A small image classifier, trained from scratch: batches of 256.
Rows from block 6, named by matrix and row number. Rows with one number belong to one channel. Each number is 500 + 50 x the weight over the matrix's rms, rounded and kept within 0 to 999. All counts start at 0. Numbers have three digits each.
# convs0: first 3x3 conv (model.blocks.6.convs.0.weight, 112x112x3x3), inputs 9-17, a 3x3 kernel for each
# convs1: second 3x3 conv (model.blocks.6.convs.1.weight, 112x112x3x3, transposed), outputs 9-17, a 3x3 kernel for each
convs0.7:414434596477489557486501536545484493567534521513558571388438487446471502480468576480482502548494496492564562479501483523525458489512583485397377528523402472545452454432450466497421571523522437464478482489467463499538498492549494489553509522530
convs0.8:500526505528566493503531429443474458524477478558446494494486540522499485536452456472455461468459475558478524484568549521540499482530487386451576372466533524473464488500567526552549507535396422475506456494433474504485416475433441496439512594641
convs0.9:464370595490440548496425514510550524504469482469584524536499516558513501497489601495466476530483425573474447588555513546509484465412397549512480489500523565603602485480541564482515578454509531516471543538500469479524469493594459520569548523638
convs0.10:580549483618488519537435479517519565436466519399468510487493508545437501543451472451464554455500547485513499498570514483438456546471455455490539468495600485486554551523487528507435520385385465521587481508511362426481512559510579486503542484569
convs0.11:486481514502482477406446430497513526417504523435478516544567519521510460543521485403422551385440477434502442543499500493457503506445503524576579517534503547496405505527460469522529392482573533497469489490515542489492488520516435541493465480444
convs0.12:477520525497499533468525443604555492480518471515507532508511473531472490533455499607518499597556403556532458386399473432405432505518526528533519499563558499534553510531561544479536589550507511440497509390476449449473525436484418496562489508539
convs0.13:558497470429444490477485488546536523467517532480489477489546504467492506500527500405384398454455511455490579484438433493486439568475464500542490497454461523467464522525515466432495520492408435474492530478460491541475542524455508489486542551508
convs0.14:508508592479480503524534500507567498387475518502504491455453501498521464421492461497487418495519441343428484458493541421453483411413452393409436503461461511474542397455548424517557587549576459538478541526490506522464575506484589491476582497449
convs0.15:523588522487425462483441439518538542555497527381468474502505480549508471529460407487510495459393474563538478499530448477440509509466423494468402518527454438554498594540569554536515474523472440489415485516570429448517543446388523537485509511531
convs0.16:523538478576547452546474510612510493635528425449468489510445580548444561520474541551489434531493449497464533437449456517522485592583522517499487536544557500530512477505521447443446505480443512492595496638667567601598515568555463488445426476436
convs0.17:517475459455438468466435464681554526553488484425551469525486562515576544453481521532546518507541497418484493495426435507451504513574557567468525511520574465432516535457437560512475491559529423454522491493482458395474609533560562490477487454446
convs0.18:435515532475483544497491505449493478442425442515434392502494516530480512486467492536542469494505563407412530449485575467531549544491530480565557509527575543437463512438488444462519503457436446460437462525499486501548498431505468476480575567460
convs0.19:550543468494476508479502504496464423566477495513482479479504506531467443592516467535546533535507484535509478484551538417437453390417429685551543491496463474433476557555530522556522470497517419422481580486534549467496594559513508503439401393399
convs0.20:487463425439517455529604468509477510561468478563506471424507475452558507341518584420437525454473527451466576498572526437493549435473513455522557468459497511438561387454545458496541527448374476506537532527594464485566554593541606534439551489458
convs0.21:555522468491533517462483502507458403410421465530414532533495395466493484478504506543547566496556571478512548454437469471498515443442525499404363422515483442487493487509496387453454475497452485479533454446479412447506487545566477556539505515538
convs0.22:419510485456504501554463474459466448457445487446498473445527535513506450574487429463516503487560512500549485598532456572508504576491411495495482516438463494478490458572528571542484554589566532443506551528581584482531403411568452468579491531583
convs0.23:568441566520438522504500464464527452445538468520592552578486499553478521564465502487501529438514527493525558465482501524456477487521522561542500595484402517422439591510522560423516446403517524597532520545514449484509537644602451560588529559533
convs0.24:486486444512514514494430427511501538535490576467531510520467324495548467466506550423451605516548587491489536445345460500457477488535506583574410521483502454501590434500461411473563492403501606500468571558571496530567526534539445471482410415477
convs0.25:397482528469567527531525457454526610531472537576419514372568459344516480454536519529461444499465421520507471555642583520574503441520497442493443502542510450490574508637510482551549507536597541616538501581608422527554416405457485461472563477422
convs0.26:578448564530476478482545546517577552459494548405412510460424585493409499433513536526494524470524481479466481445488538487495532425419497559494515487398452364432564490450489493513452437521546541522497406508554461526520603596560525482543536432494
convs0.27:473515476558503471508498545415424419555546514523530521471453462515471417556480410506499533447527502461468501587538509591541521490494407474492462498500479612516534465547538441412508484442510447443463503527489399471495413521567475465495495537410
convs0.28:507508560490500521438478485471501533406482537474516589517534549469423501537510512424510519414474557552514589426471525470506547435426489535545556422427464548510490499460514510531534482504482478458468547534467498478464540484537634520527613609559
convs0.29:441511537484499572485490573485492498480516404447487414530486481524491515531468558500489540455493535491515619567523441529570510512561478480524486508486537525512515481644594562454558595540463538593592522505539490499490460477508466473432422467523
convs0.30:485492505461509495513454533524524486503512410561528400509428572528448490565500477507479532541504527520444452474474486471514547494500528554544548502516466571490462494457379483450473404530540487552475440491501432502587485527530450500470454498476
convs0.31:481566589501520454521535445505512485531453517464448478584464590573526559486570500549437476567533508543517484564543528482489439478494530508447531503436476485531469435452531359456555456542479615465391586542441478521516544570430544507506499562542
convs0.32:566527483456443392526453467482590529552640587506541511569465521549503452468510521519515407518557483443425498476440549483433509494397457547471465482446483592635589477474384492537476517497412483505477430482518509491561479569600477506462429532436
convs0.33:477492543485505518427439475572640640402469512486500543492521556490482468480449433427464547458394536411425472560545469501518486477552574456449473545486516548453542428520624463441521489462487447569576576592583542515477505502543432455456472457455
convs0.34:541570584519435454466481566515432381468500468466541539545514539521559532423522480636606643629572504563471415546502551496512521430455546430416505437473540539590512453420432471425465526534472575502524593541420594577431504517528431519542439510528
convs0.35:407522431399497463457486449420575490550502523561509581376500412464585497436498474530491540467464507528425436504464502485430428576583467419520593498572544497370477416524526467527536549490539534567593531497536468464530509554573485574608486530549
convs0.36:539446471474454566487486571543591439464527496439513524511437454509428490453437481525574538479544537518585556482510458467455431592536439510470446473470471507500466493446437508447417469406362429437510527496465537509450473450531439428457411442534
convs0.37:490441485446587513476607464506393472398440494436574574474472495435513525508593482491455472561460480570480472578565567528533526533397432417481511464553517589589535412419503404444480566526477495493481543473435483441436467448453494517537423434554
convs0.38:528435451521432453531492508482434446518438476568549510524509486599531496587533483425506607518483565590541547523519503464498518566466469499511497517549512525516487533572535526510494500476462523589535488499601415421470516540548572557531566499472
convs0.39:528527539557545496550508517404555495454586445456493480404588564512513469492558522524521451545546435521533517509464464436499425405495428378543542515456481441477479454537351558501408592497498473527539498488543441542570462522571491421504462399513
convs0.40:397465435519502428472430414430480479505439471410405471437480467418521506556595525493525496528539452511507485513520534538521548519488482500494479502480590472515576469463486469410390432465557431424470438519557484542519460476488431472486470492491
convs0.41:534498461481509511526552488514470499510496490557512546533478429565530498575569467502580503470517465497501476520471448489448417477443488559450453476469499487541546424567563508661677514501594599532494468529504552486454426474474462480487480468455
convs0.42:554475486533551555446479471614599528623542506511455396462450562495527576434475507522457439540460472511470517466485478562507532526507509552478486462446473431492457589596509636572510585534489540490515462488545479460489522562506542482433540519462
convs0.43:397455551465425516554445498446483578481520515424422334546602646489567495499489384534483443642561466560499476544495479498497442614551597515525440545459397531491417434468511418414365521446408537502518500464492558507451507535504508501490388487485
convs0.44:432442499537537527587476465482460472478466484436436454444486576565493544621455504476529607493440512534522457572570540514529545555532491485526548467505498467453503437534558420476508537504512534557556576559512466440487403485535493536445572543446
convs1.7:504482462503495482482512531485501478477480485563558489452469467438423455466469486469556502547538494526483516452507497484462534487493464396575587399468503452506503494492526506508549466524519427451460465480457472495351464470476451530514509504476
convs1.8:413500491484470546552443411517602536478538492423447474374461546396463446431469430495458440496464437402481446515540450627582609645548519497569472549545462537564435448423400520460383486526388584542532500474521424415539532527418656529456514446518
convs1.9:510609527457571521483507434530494484446485529516511479493502426563484381548450390520532558476465483462454476409510424472444344551520421513472473525459456537484423445502484575465505609492506535474511631540470631573433588480517503488543476527477
convs1.10:450429488537519495599549607524429390468446456513479436420456499424497540490523538550490534500448497522494525527504509586602597568552599510601542577582526545444437469451465428375429445408433488515503377460490460509574399452494428511486483521502
convs1.11:492517522473511498385452480546534507499531536524576503524423427532491458558472465570492477567567503556581509544492532546458510475419448474537529445537474547504475455513517494507553467492546485503489484465467452458472532544533533453429450431474
convs1.12:460498551480560520438502517530451467586561578523482485498555473531561525453515512418423558588544526555514506465478425484521409539493351411454415523519512592513524583459466607549454627574488439430449424408469445422499622557449534500482468411413
convs1.13:524536472533514468475500466537479434516482540457459525538487501524486507492482512511546465457467421461409409500513525560536508497466470557548489594565560532530572486429469472445435511394499562554536496466457420507497581486434463471506469524509
convs1.14:536511536466514563540559529435428514439513527517501539500542548546573499591564543569567530425459557409451450441435431437379462502454495461450452467410490584462466568477377561499413532532482465522519406574458446551531529520605543519583533483582
convs1.15:530545566490518532505406469524482512555585499409478457491442500500485497538463457521526449554512496570560505458417491494512556537460444464462563504521568455537562452502588441549581451506539530539518482505506480555486425458574539517565522502536
convs1.16:474457491542507522499477488506446578483460489390427448540550475584608474606610493461446416456456494466488568559579511488501481497503562606563572502520467528559448512544520506565502555562527577538497527523466439555422437474501494498531542591541
convs1.17:498493504521538575575550501514472445523448420509545455581592553565540506497476512500479422485511500428482507513492542440494528456492467546576560527516535489555515461501515548468526464460526491454426469484487496527516473499618491506563520516498
convs1.18:566495508523509525626519514543559587548522550618551472515469489563541458438516496534501457546531492495510456517573545440449438474560475536546499452466526482549582494580548507551638471467538435568507479515487475474396494431474510516539581586518
convs1.19:495456481495496457534511462510491485553556523569525542521559526529543533493559557576585533611582553506536463550533527516489461562501470425421426490413451447434421524533509526521496536536532475487485475489428418461499460515449452474512476520508
convs1.20:529516531606550518566492438507571513476520576513432424565523522614496508526544535494457559468543600508606572436494552492588509497526538530499456538537535547498534419470530477449574552461524471560484489587481579625558468486490413478459451486388
convs1.21:462430470538462470458445445516500418501501437489446482607575476592484395530507368494516524444503442504449371451394466434423431527535523502443530575532487640515520474509530451437451481476431528488513537549563586554541484547469511552508565576479
convs1.22:479514515480493455517483520400391555520450550510513517459416481481448501450463498544472525484447453495494522532491570589573615541556548380407496438455451521519492493549552532546492477478499540507542544529522477498486356465491455526530649561494
convs1.23:476496419514623525503588450493513492533478444539413415562608597503528525438458499462464498440412469439408481541509475511476477482509446401414364452404371488471455519441528536467479532451480466494591495506560569466532564511537549572557453461463
convs1.24:460496484470473551461513643521451406483559514487449570450413471464443471472469478620572420559602522574666538560473430507462393509540487410488449458525451467418463534512462455488491533496581500475426437403444487487552454464524444484483496478479
convs1.25:509523559502528552504500467404486414487471445470475520503458413515430466460460528490495470425491417434505497492452456448407527465496567429491338439433378425482457532580490424524482410520502545523515502512462544473511441498471461486525455470474
convs1.26:501541399413467419425532448558432455602488468510474422471426503571457451503420448511481506589555534608522418471495491505520477588552519514496514526554557504491496527578617453512491413456372473460479422372434419464462486507551506445492403433524
convs1.27:501486498543541465543533453457445503470470462446458440457469455481468486481447393532536553536505518526523500489464422521487468548509534492589596495554518529532514500440484509437470479489502537502522534537512508517524452452488496535406520505418
convs1.28:468456565510480528495528471433465475478456478479488479458519505523592551560530551492520535483515539473476484506501509504497481560466457509486402523499456562529522549471449554478420480515436420495447485540457453538577598537560524540565508564541
convs1.29:533543526546590477481523481499495416449352477435475483473501515482445494546478412525539587603475467471365384482487510583605525517621600496510513516491500572535583556536429574569482548457503501484409497463443436511466551528576515471480486470539
convs1.30:388516543510539600477607540527522510504572536472471534574500458524530505497470498461450470559482458489520482468557568433554523510513440481521468574552509576548531569489488550540360528448419511468487485525504474537548561509426485447445461534559
convs1.31:452490525466467543419502489560496550589555487611522501570521539503548553429529590504498593448458542446486432411457561465523560434423492429468542421477540530518557543503502485567553484548486480542549469479476407443463434481552484496453520438453
convs1.32:430406406451496489467518505530512583520515518546555509486488471528478429552526477433455442465430499514440495472435453515418467508499470443439458369416450410375367489466465442465487441451456472514558431464568452466454477448458528512437550542486
convs1.33:484535546461460569567563539539526485601558440522539531531491434553548497502557569535456439575556482603573555499473583501505486511506494472527551451416475497453454502485529610540476512416483470428404590515431533519537495509558546573517577497441
convs1.34:526421413586456460528454458507509596604472530530498347490552588502484544479574489469578523521453560451452500482496511518555526590628573627542540558514575496504475499504531506475480583503421412522593538547525483404497552517435497478410405389419
convs1.35:530473460535470509531468444492522527535453421446469507585597630515502534506525473471500483459471505402388465507382439529488482567529494425433443463473476531597602462528539560479447563483521447464540481480537540508571591558482556426440508476493
convs1.36:551542502549543564528523543471472461523530459556513538493510507476474470512527514487485520493478548488519566483462423492451461473454478528487466483428477443474504504507468478496494467444538497501514481477472461414478499451473455479600442480527
convs1.37:514479508535507380504456378590467401529496462528571552477457461455440487384408437605554480530490436503504505405434421475493496507446383516497477534490517542519577483472473427469496428494486589467491544496468540536544602532555476516590492422415
convs1.38:347415530360479571440506469479467534625567527569546614496603473529572515476588532541471431524464435449452431558535518592645564451560530505481539546515469577505426507504437544589452539596530534501469541557560583572548418620508531564505644564458
convs1.39:527527570454512548432538482450440515546450404550443449597505537563478501493367496427473537404470621427474595509470456509412427445431438428407438502415435555478490451518535491532533584523472485515514464536535475529537451468498531528532533520509
convs1.40:431472438488466522512516576493489547477468475518449502514517582496504525410373405509521517518600561516493526476431380508517496431500565579537536602588589550566616579525492524460472532524500493491534505496560600551536548548508524519496436478533
convs1.41:490495472493463526470456528421453575420496583515574543560482485495503508493494555473533464414458436407446529510451530531502469508552563479509499542562518456494483474518502480489554586583527518558523512505432532514549470475494481474439543525502
convs1.42:532554515503545512586569544552559599452552575529459507494560512486536456554578522410477527475565555527585559489458533556513481545499465612550563527531553590507549478478442485544539492451585481546528524516508546470453453530558448527472445398358
convs1.43:509512443513557479533543497499568481496513481540515526484444429488436449515433494487485489472434448445464476421495525493522470588492451508451480539491527477546610468472465522481443542503435512511449523496440558526493484449430524444458575519473
convs1.44:477492498414490471456479514531441478480500497514542489562468416533463507538453488443445504480433490493557489531473486491448466535499453392433462452487522590605545429479468405484510446499453401473539415508529493552518541532538575526536550461472