config.yaml
arch: "resnet"
image_size: 32
targets: ["shape", "edge-on disk", "bar", "spiral winding", "bulge size"]
kernel_size: 3
lr: 0.017
Rows from block 4 of a small image classifier, named by matrix and row number. Rows with one number belong to one channel. Each number is 128 + 32 x the weight over its row's rms, rounded and kept within 0 to 255. All counts start at 0. After the name is the row's rms in percent of the matrix's.
After each channel's rows are labels from the 100 images, of 14848, where the channel reaches its highest value: "strongest on" is what is common among them. Only what is clearly more common there than usual is listed. The data: telescope images of galaxies (Galaxy Zoo DECaLS).
# convs0: first 3x3 conv, stride 2 (model.blocks.4.convs.0.weight, 112x64x3x3, each kernel summed), inputs 0-63
# convs1: second 3x3 conv (model.blocks.4.convs.1.weight, 112x112x3x3, transposed, each kernel summed), outputs 0-111

convs0.73 108 [174  77 118 170 122 167 120 109 134 165  99 126 105 125 111 164  87 221 161 119 106 140  71  96 128  99 105 120  80 169 201 128 132 171 175 113  84 107 120 165 116 150 104 121 121 138 115 159 167 145  51 137 184 116 130 142 124 100 158 129 110  97 121 152]
convs1.73 094 [ 76 131 231 159  78 121 106 162  84 146 142 124 135  94 119  93 175 126  92 148 172  98 142 162 142  79  88  89  66 129 109  47 172 155 141 136  96 124 169 153 140 123 211 157 101 162  91 138  95 139 109 145 121 137 145 113 113 123 181 107 119 146 151 142 117 125 115  38 182 149 150 139 135 177 128 101 120  82 111  96  79 168 150 111 101 107 173 123 109  92  85 136 121 167 130 130 135 112 167 152  89 104 108 150 132 130 128  78 105  92 136 144]
strongest on: spiral arms: yes

convs0.38 112 [147 146  96  97 174 127 108 129 119 148 114 159 155 179 172  63 167 102 155 167 127 154 136  94 165 173 162  73 156 148  90 138 165 100  99 170 114 111 126 136 177 141 125 175 136 141 159 136 145 106  94 162 118 124  62 192 130 201 152 112 153 182 126 138]
convs1.38 116 [125  97 107 108 115 146 128 113  83 156 145 133 155 109  88 150  69 142 148 163 117 201  79 123  84 152  82 101 152  81 142 162 137  93 172 191 133 106  65 150 153  99 179  90 130 118  61 202 175 105  88 177 114  90 128 144 131 145  72 111 106 129 144 151 131 192  81  99 165 123 125 167 138 124 163 102 107 128 146 161  82 170 112  88 138 150 118 143  76 120 145 117 123 130 207 104 128  99 103 115 117 129 137 137 117 109 111  86 152  62 146  90]
strongest on: spiral arms: yes

convs0.84 101 [119  99 170 103  97  88 130  90 126 171 156  93 158 122  85 161  68 132  48 163 141 175 113 156 150  68 108 129  95 168 136 126  87  87 148 218 172 108 129 125 161 122 121 123 123 131 112 164 140 121 105  94 138  89 101 114 126 154 172  82 101 108 128 163]
convs1.84 094 [142 168 224 137 109  79 125  84 150 158 123 108 188 142  88 115 143 104 114 154 146 104 175 187 158 154 119 175 153 101 124 118  94 104 104 108 132 158 125  72 110 178 162 163 147 119 130 121 112 150  76 121 134 166 124 163  96  69 133  86 113 121 105  80  97 169  84 129 104 103 108 141  96 148  97  87 134 133 103 129 153  88 156  67 170  94 104 128 123 127 140 115 121  87 125 111 136 164 181 160  90 169 118 103 166  87  67  60  77 180 128 126]
strongest on: edge-on disk: yes

convs0.109 111 [137 160 112 164 113 132 130  91 177  92 160  84 129 125 150 132 133 155 136 136 151 213 150 118 146 124 112 119  65 145 153 156 173 152  77  65 108 162 182  89 171 165  99 150  98  94 148 107 163 100 185 101 131 204 148 117 107  95 131 130  97 131  96 131]
convs1.109 106 [165  85 160 105 169  76 154 117 163 167 148  83 174 101 111 114 188 109 104 134  59 134 112 103  84 152 120  86  86 156 161 129 142 173 141 172  78 147 159  79  80 115 145 126 168 142 151 122 158  75 184 143 147  92  97 153  92 136 159 133 138 116 165 206  97 123 132 125 177  90 164 179 156 166 102 107 122 103  47 106 116 130 156 132 122 100 124 105 134  91  98 113 126 130 110  94  75 109  92 101 124 136  89 119 121  95 146 126 117 203  98 156]
strongest on: shape: featured or disk; edge-on disk: no; spiral arms: yes

convs0.18 079 [ 80 162  98 150 145 116 128 104 132 137  79 148 148 108 110 111 153 180 155 200 200 124 130 159 117  84 133  96 142 132 169 184  99 204 111 134 118 102  94  93 117  84 148  94 148 134 140 152 145 107  84 135 205 173 101 129  86  88 128  97 142 107 131 149]
convs1.18 073 [ 95  97 128 152 176 132  92 179  93 166 140 103 132 126 138 127 140  74 114 125 101 101 172 141 118 110 134 102 130 109  48 119 109 141 100 159 130 188 151  82  92 131 124 148 151  79  70 145 134 116 223 126 134  92 117 163  95 142 168 145  93 141 123 102  92 127  88 106 156  77  82 124 117 196 114 129 125 151 170 150  69 105  67 103 191 123 120 107 158 151 122 158  53  98 165 100 110 143  89 161 171 126  75 134  86 119 167 110 154 145 126 109]
strongest on: shape: featured or disk; edge-on disk: no; spiral arms: yes

convs0.43 069 [106 141 147 103 134  83 108 109 129 140 117  53 188 188 122 117 118 118 104 104 151  50 105 133 143  94 123 131  99 108  75 120  71 125 137 112 104 138  90 137 106 181 145 175 152  31 142 114 101 166 111 152 114  64 104 161 153 137 165 120 122 111 141 132]
convs1.43 083 [130  89 144  68  86  92 125  76 100 190 118  98  89 121 147 165 113  98 133 102  49 129 122  91 112 101 128 109 121 169 146 126 131 105 166  99  98 147 137 158 135 165 148 127 132 163 147 216  91 129 103  78 109  86  90  92 134 135 156 110  85  97 113 122 101 169  82 111 113 151 146 163 130 122 130 164  70 142 182 137  69 190 141 163 200 152  79 182 112 154 162 117 105  81 116 120 132  95 121 135  88 132  75  94 119 109 131 115 169 169 153 151]
strongest on: shape: featured or disk; edge-on disk: no; spiral arms: yes

convs0.98 107 [117 100 144 143  79 157 152  99 184 142 122  72  87  70  89 141 143 131 128 166 157 100  96  87 212 133 128 116 117 107 119 100 103 152 151 130 153 130 139 116 157 144 137 134 113 148 127 178 139 129 150  86 163 182 106  66 189 125 161 106  87 172  72 168]
convs1.98 109 [114 123  92 144 126  95  70  97 108  87 170 106  96 109  47  92 163 163  99 126 117 120 159 135 173  92 127 173 135 146 144 150 146 161 109 110  85 187 120 149 108 162 156 155 146 177 122 108  56 177 187  38 128 142 129 149 172  90 173  84 107 149  84 115 122 156 142 129 143  99 158 144  97 109 116 110 126 134 179 105 108 145 117 157 157  99  99 135 181 200 106 158 156 166  81 100 161 160 129 141 124 149 179 103 127 120 122 183 108 150 152 158]
strongest on: edge-on disk: no; spiral arms: yes

convs0.13 092 [107 119  94 173 120  87  63 101  85 135  79 161 140 140 118 105 121  84  84 178 142 146 104  97 138 116  99  92 192 129  79 144 130 114 125  63 102 101 142 123  89  65 120 123 136  98  76  87 162 142 145  72 157  83 150 147 127 171 113 153  80 132 145 148]
convs1.13 091 [106 102 132 146 135 129 106 144  78 126 159 189 123 131 118 133 119 130 159 156 163 136  43  99 110 124 187 126 131 111 132 101 159 126  37 132 197 126 143 104 122 107 105 123 139  57 151 175 208 139 106 134 137 139 138 156 133 146  79 114 119  88 145  95 141  91 130 166 125 170 209  68  90 155 124  93 126 117 177 199 146 146 136 122 113 158 115 138 169 203 120 123 147 145  91 117 124 148 116  85 173 149  91 163 126 128 126 122 199 137 156 109]
strongest on: shape: featured or disk; edge-on disk: no; spiral arms: yes

convs0.69 112 [157  92 160 180 156 103 116 136 113  69 141 178  72 128  99 194 139 133 140 136 186 145 185  93 110 101 167 136 104 113  62  99 134 166 153 159 163 141 182 136  99  97 126 102 122 172 111 169  93 103 116 154 139 142 161 116  97 134 159 121 198  90 120 130]
convs1.69 112 [125 123 126 171 120 137 137 114 103 174 148 193 110 185 205 153 112 133 112 136 156 149 132 115 113  90 136  95 138 120 122 140 123 136 175  49 126 191 126 112 146 175 142 179  78 128 132 150 161 145  82 144 148  95 182 177 100 104 137  90 143  91 155 137 102 144 178 173 143 160 154 114  85 142  80 157  35 117  72  66 133  93 122 104 132  89 150 126  93  77 115  98 131  69 155 130 105 119 107 122 138 111 178 113 120  86 159 115 118 172 166 107]
strongest on: roundness: cigar-shaped

convs0.37 111 [103 135 134  92 114 132 135 100  92 149 147 114  78 155 136 154  69  97 133 173 159 126 130 102 212  64 125  80 170  77 133 127 130 153 136 190 146 122 174 153 175  86 169 107 104 127 121 160 150 106 173 170 119 119 128  88 138 116 165 145 126 103  61  91]
convs1.37 117 [169 140 131 145 146 112  75  80  95  96 115 130 162 128 131 151 119 125 102 123 130 122 144 116 101 169 128 166 167 191 175 162 115  73 133 134 140 128 113 102 176 121 141 152  82 148 113 157 154 216  95  54  84  74 148 114 156  96  58 106 103 129 112 140 160 147  64 143 120 102 104 147 150 125  77 126 183 128 163 127 131 149 151  79 222 107 165 141 153  84 136 140 116 148 112  86 131 123 133 110 106 136 103 100 158  97 111 113 132 208 171 173]
strongest on: shape: featured or disk; edge-on disk: no; spiral arms: yes

convs0.12 089 [118 151  70 120 111 127 145 156 141 113 117  73 148  57 112 139 181 157 130 149 126  88  59 103 111 153 108 151 111 146 138 118 158 118 130 127 156 158 202 128 135 145 114  99 102  99 156  93 127 102 125 138 170 113  76 124 128  79 109  32 162 172  71 127]
convs1.12 085 [164 124  75 135 110  98 121 138 117 130  64 170 205 133 160 120 161  95 135  72 112 191 102 161 138 118 133  63  92 173 131  68 212 135 162 154  99  97 114 108  66 116  84 156 146 123  64 134 130 128 184 117 152 129 161 131 103 117  99 136 146 117 177 120 124 113 146  95 124 140 114 158 102 112 122 108 158 130  87 100  57  96  91  92 102 132  96 120 150 143 146 183 114 112 127 114 166  99 118 127 186 121 123 106 138 163  86 180 166  64 161 132]
strongest on: edge-on disk: no; shape: featured or disk; spiral arms: yes

convs0.108 085 [118 120 124 126 130 152  41 191  75 153 122 145 132 116 129  83 136 124 148 165 132 132 175  93 113  81 125 100  92 113 145  70 168 150 174 135  87 123 204 100 105 149 183 102 129 122 106 164 116 158  99  86 178 171 100  92 148 116 163  84 122 143 115 112]
convs1.108 083 [162 136  64  74 172 139 141 155  84 167  95 106 117 164 101  98 145 113 183 171 132 101 124 107 138 114 116  90  97 109 105 137 153  95 138 137 127 109  97 121  82 135  80 154 160 139  48 188 181 156 190 169 147  83 135 133 141 122 120   4  65 146 150 116  96 125  65 129 148 118 112 122 129  85  97 169 109 143 112 158 135 127 129 126 142 113 115 168 102 154  97  79 111  93 110 141  93 119 122 119 157 107 131 119 122  77  81  74 151 126  92 115]
strongest on: edge-on disk: no; spiral arms: yes

convs0.81 093 [123 120 132 115 117 137  98 153 114 200 118  81  78 138  91 119  88 117 119 102  81 208 101  49 129  78  81 136 183 124 103 144 166 100 143 113 149  83 141 113 146  93 144  72 107 151 142 143 115 135 136 131 129 102 121 152  68  90 156 181 163 118 130  87]
convs1.81 102 [127 100  99 127  87 148  82 126 160 181  99 143 136 155 147 129 116  25 143 177 130 187 135 108 152 112 189 113 163 146 149 118 159 130 125  57 138 121 136  74 152 102 112 129 143 105 130 158 144 149 131 145 180 113 125 162 145 123 105 142  60 156  53 125  90  94 107 182 147 133 107  94 123 139  69 111 172 124 108 138  61 141  92 155 104  77 125 117 128 120 140 157  93 126 123  96 103 177 110  83 119  66  88 119 141 120 168 106 136 128  93 213]
strongest on: edge-on disk: no; shape: featured or disk; spiral arms: yes

convs0.92 090 [144  83  94 171  97 135 132  83 123 140 128 123 138 119 109 129 161  90 103 154 113 184 132 131 100 118 158 100 144 215  82  66 100 133 134  96 103  64 157 179 187  83 137 130  92 177 145 112  61 109 125 103 139 126 144 125 176 141 139 129 102 144  71 149]
convs1.92 095 [135 111 171 135 111 109 109 105 196 122 146 129 160 151  81 125  94  87 158 160 104 124  52 129 156 145 151  78 112 117  56 133 147 159  85  54 166 108  86  95 145  42 123 163 136 110 129 153 108 146 175 120 161 120 123 110 147 168  92  98 151 129 111 119 136 102 113 190 129 138  69 119 101  85 170 188 116 112 143 157 119 110 133 116 109 134 128 123 120 133 102 137 193  90 153 196 135  94 112  94 156 109 154 189 107 145  71 156 138 141  70  93]
strongest on: shape: featured or disk; edge-on disk: no; bar: no

convs0.34 102 [ 91 112 119 133 125 104 156  79  88  98 114 123 141 111  82  92 130 108  88 114 146 128 109 113  99 125 143  78 194 155 132 111 112 134 173  31 171 146 123 126 141 134 151 112  85 119  81 144 110 137 134 121 127 138 170  86 172 171 199 150  95 106 137 211]
convs1.34 087 [ 68  56 135  82 113 135 193 147 131 100 141 128  71 128  60 153  90 132 144 140 155 104 109 114  86 141  92 124 145 123 109 123 114 195  87 162 172 110  77 135 168  72  97 121 105 138 122 160 146 131 116 123 114 138 106 139  97 124  82 102 137 131  86  83 181  85 118 173 106 163 146 100 170 150  94 155 106  48 148 173 166 182 129 111 113 121  99 130 128 175  99 130 162 165  90 162 100 137 119 121 129 116 172 134 167 126  95  81 198 108 126  77]
strongest on: spiral arms: yes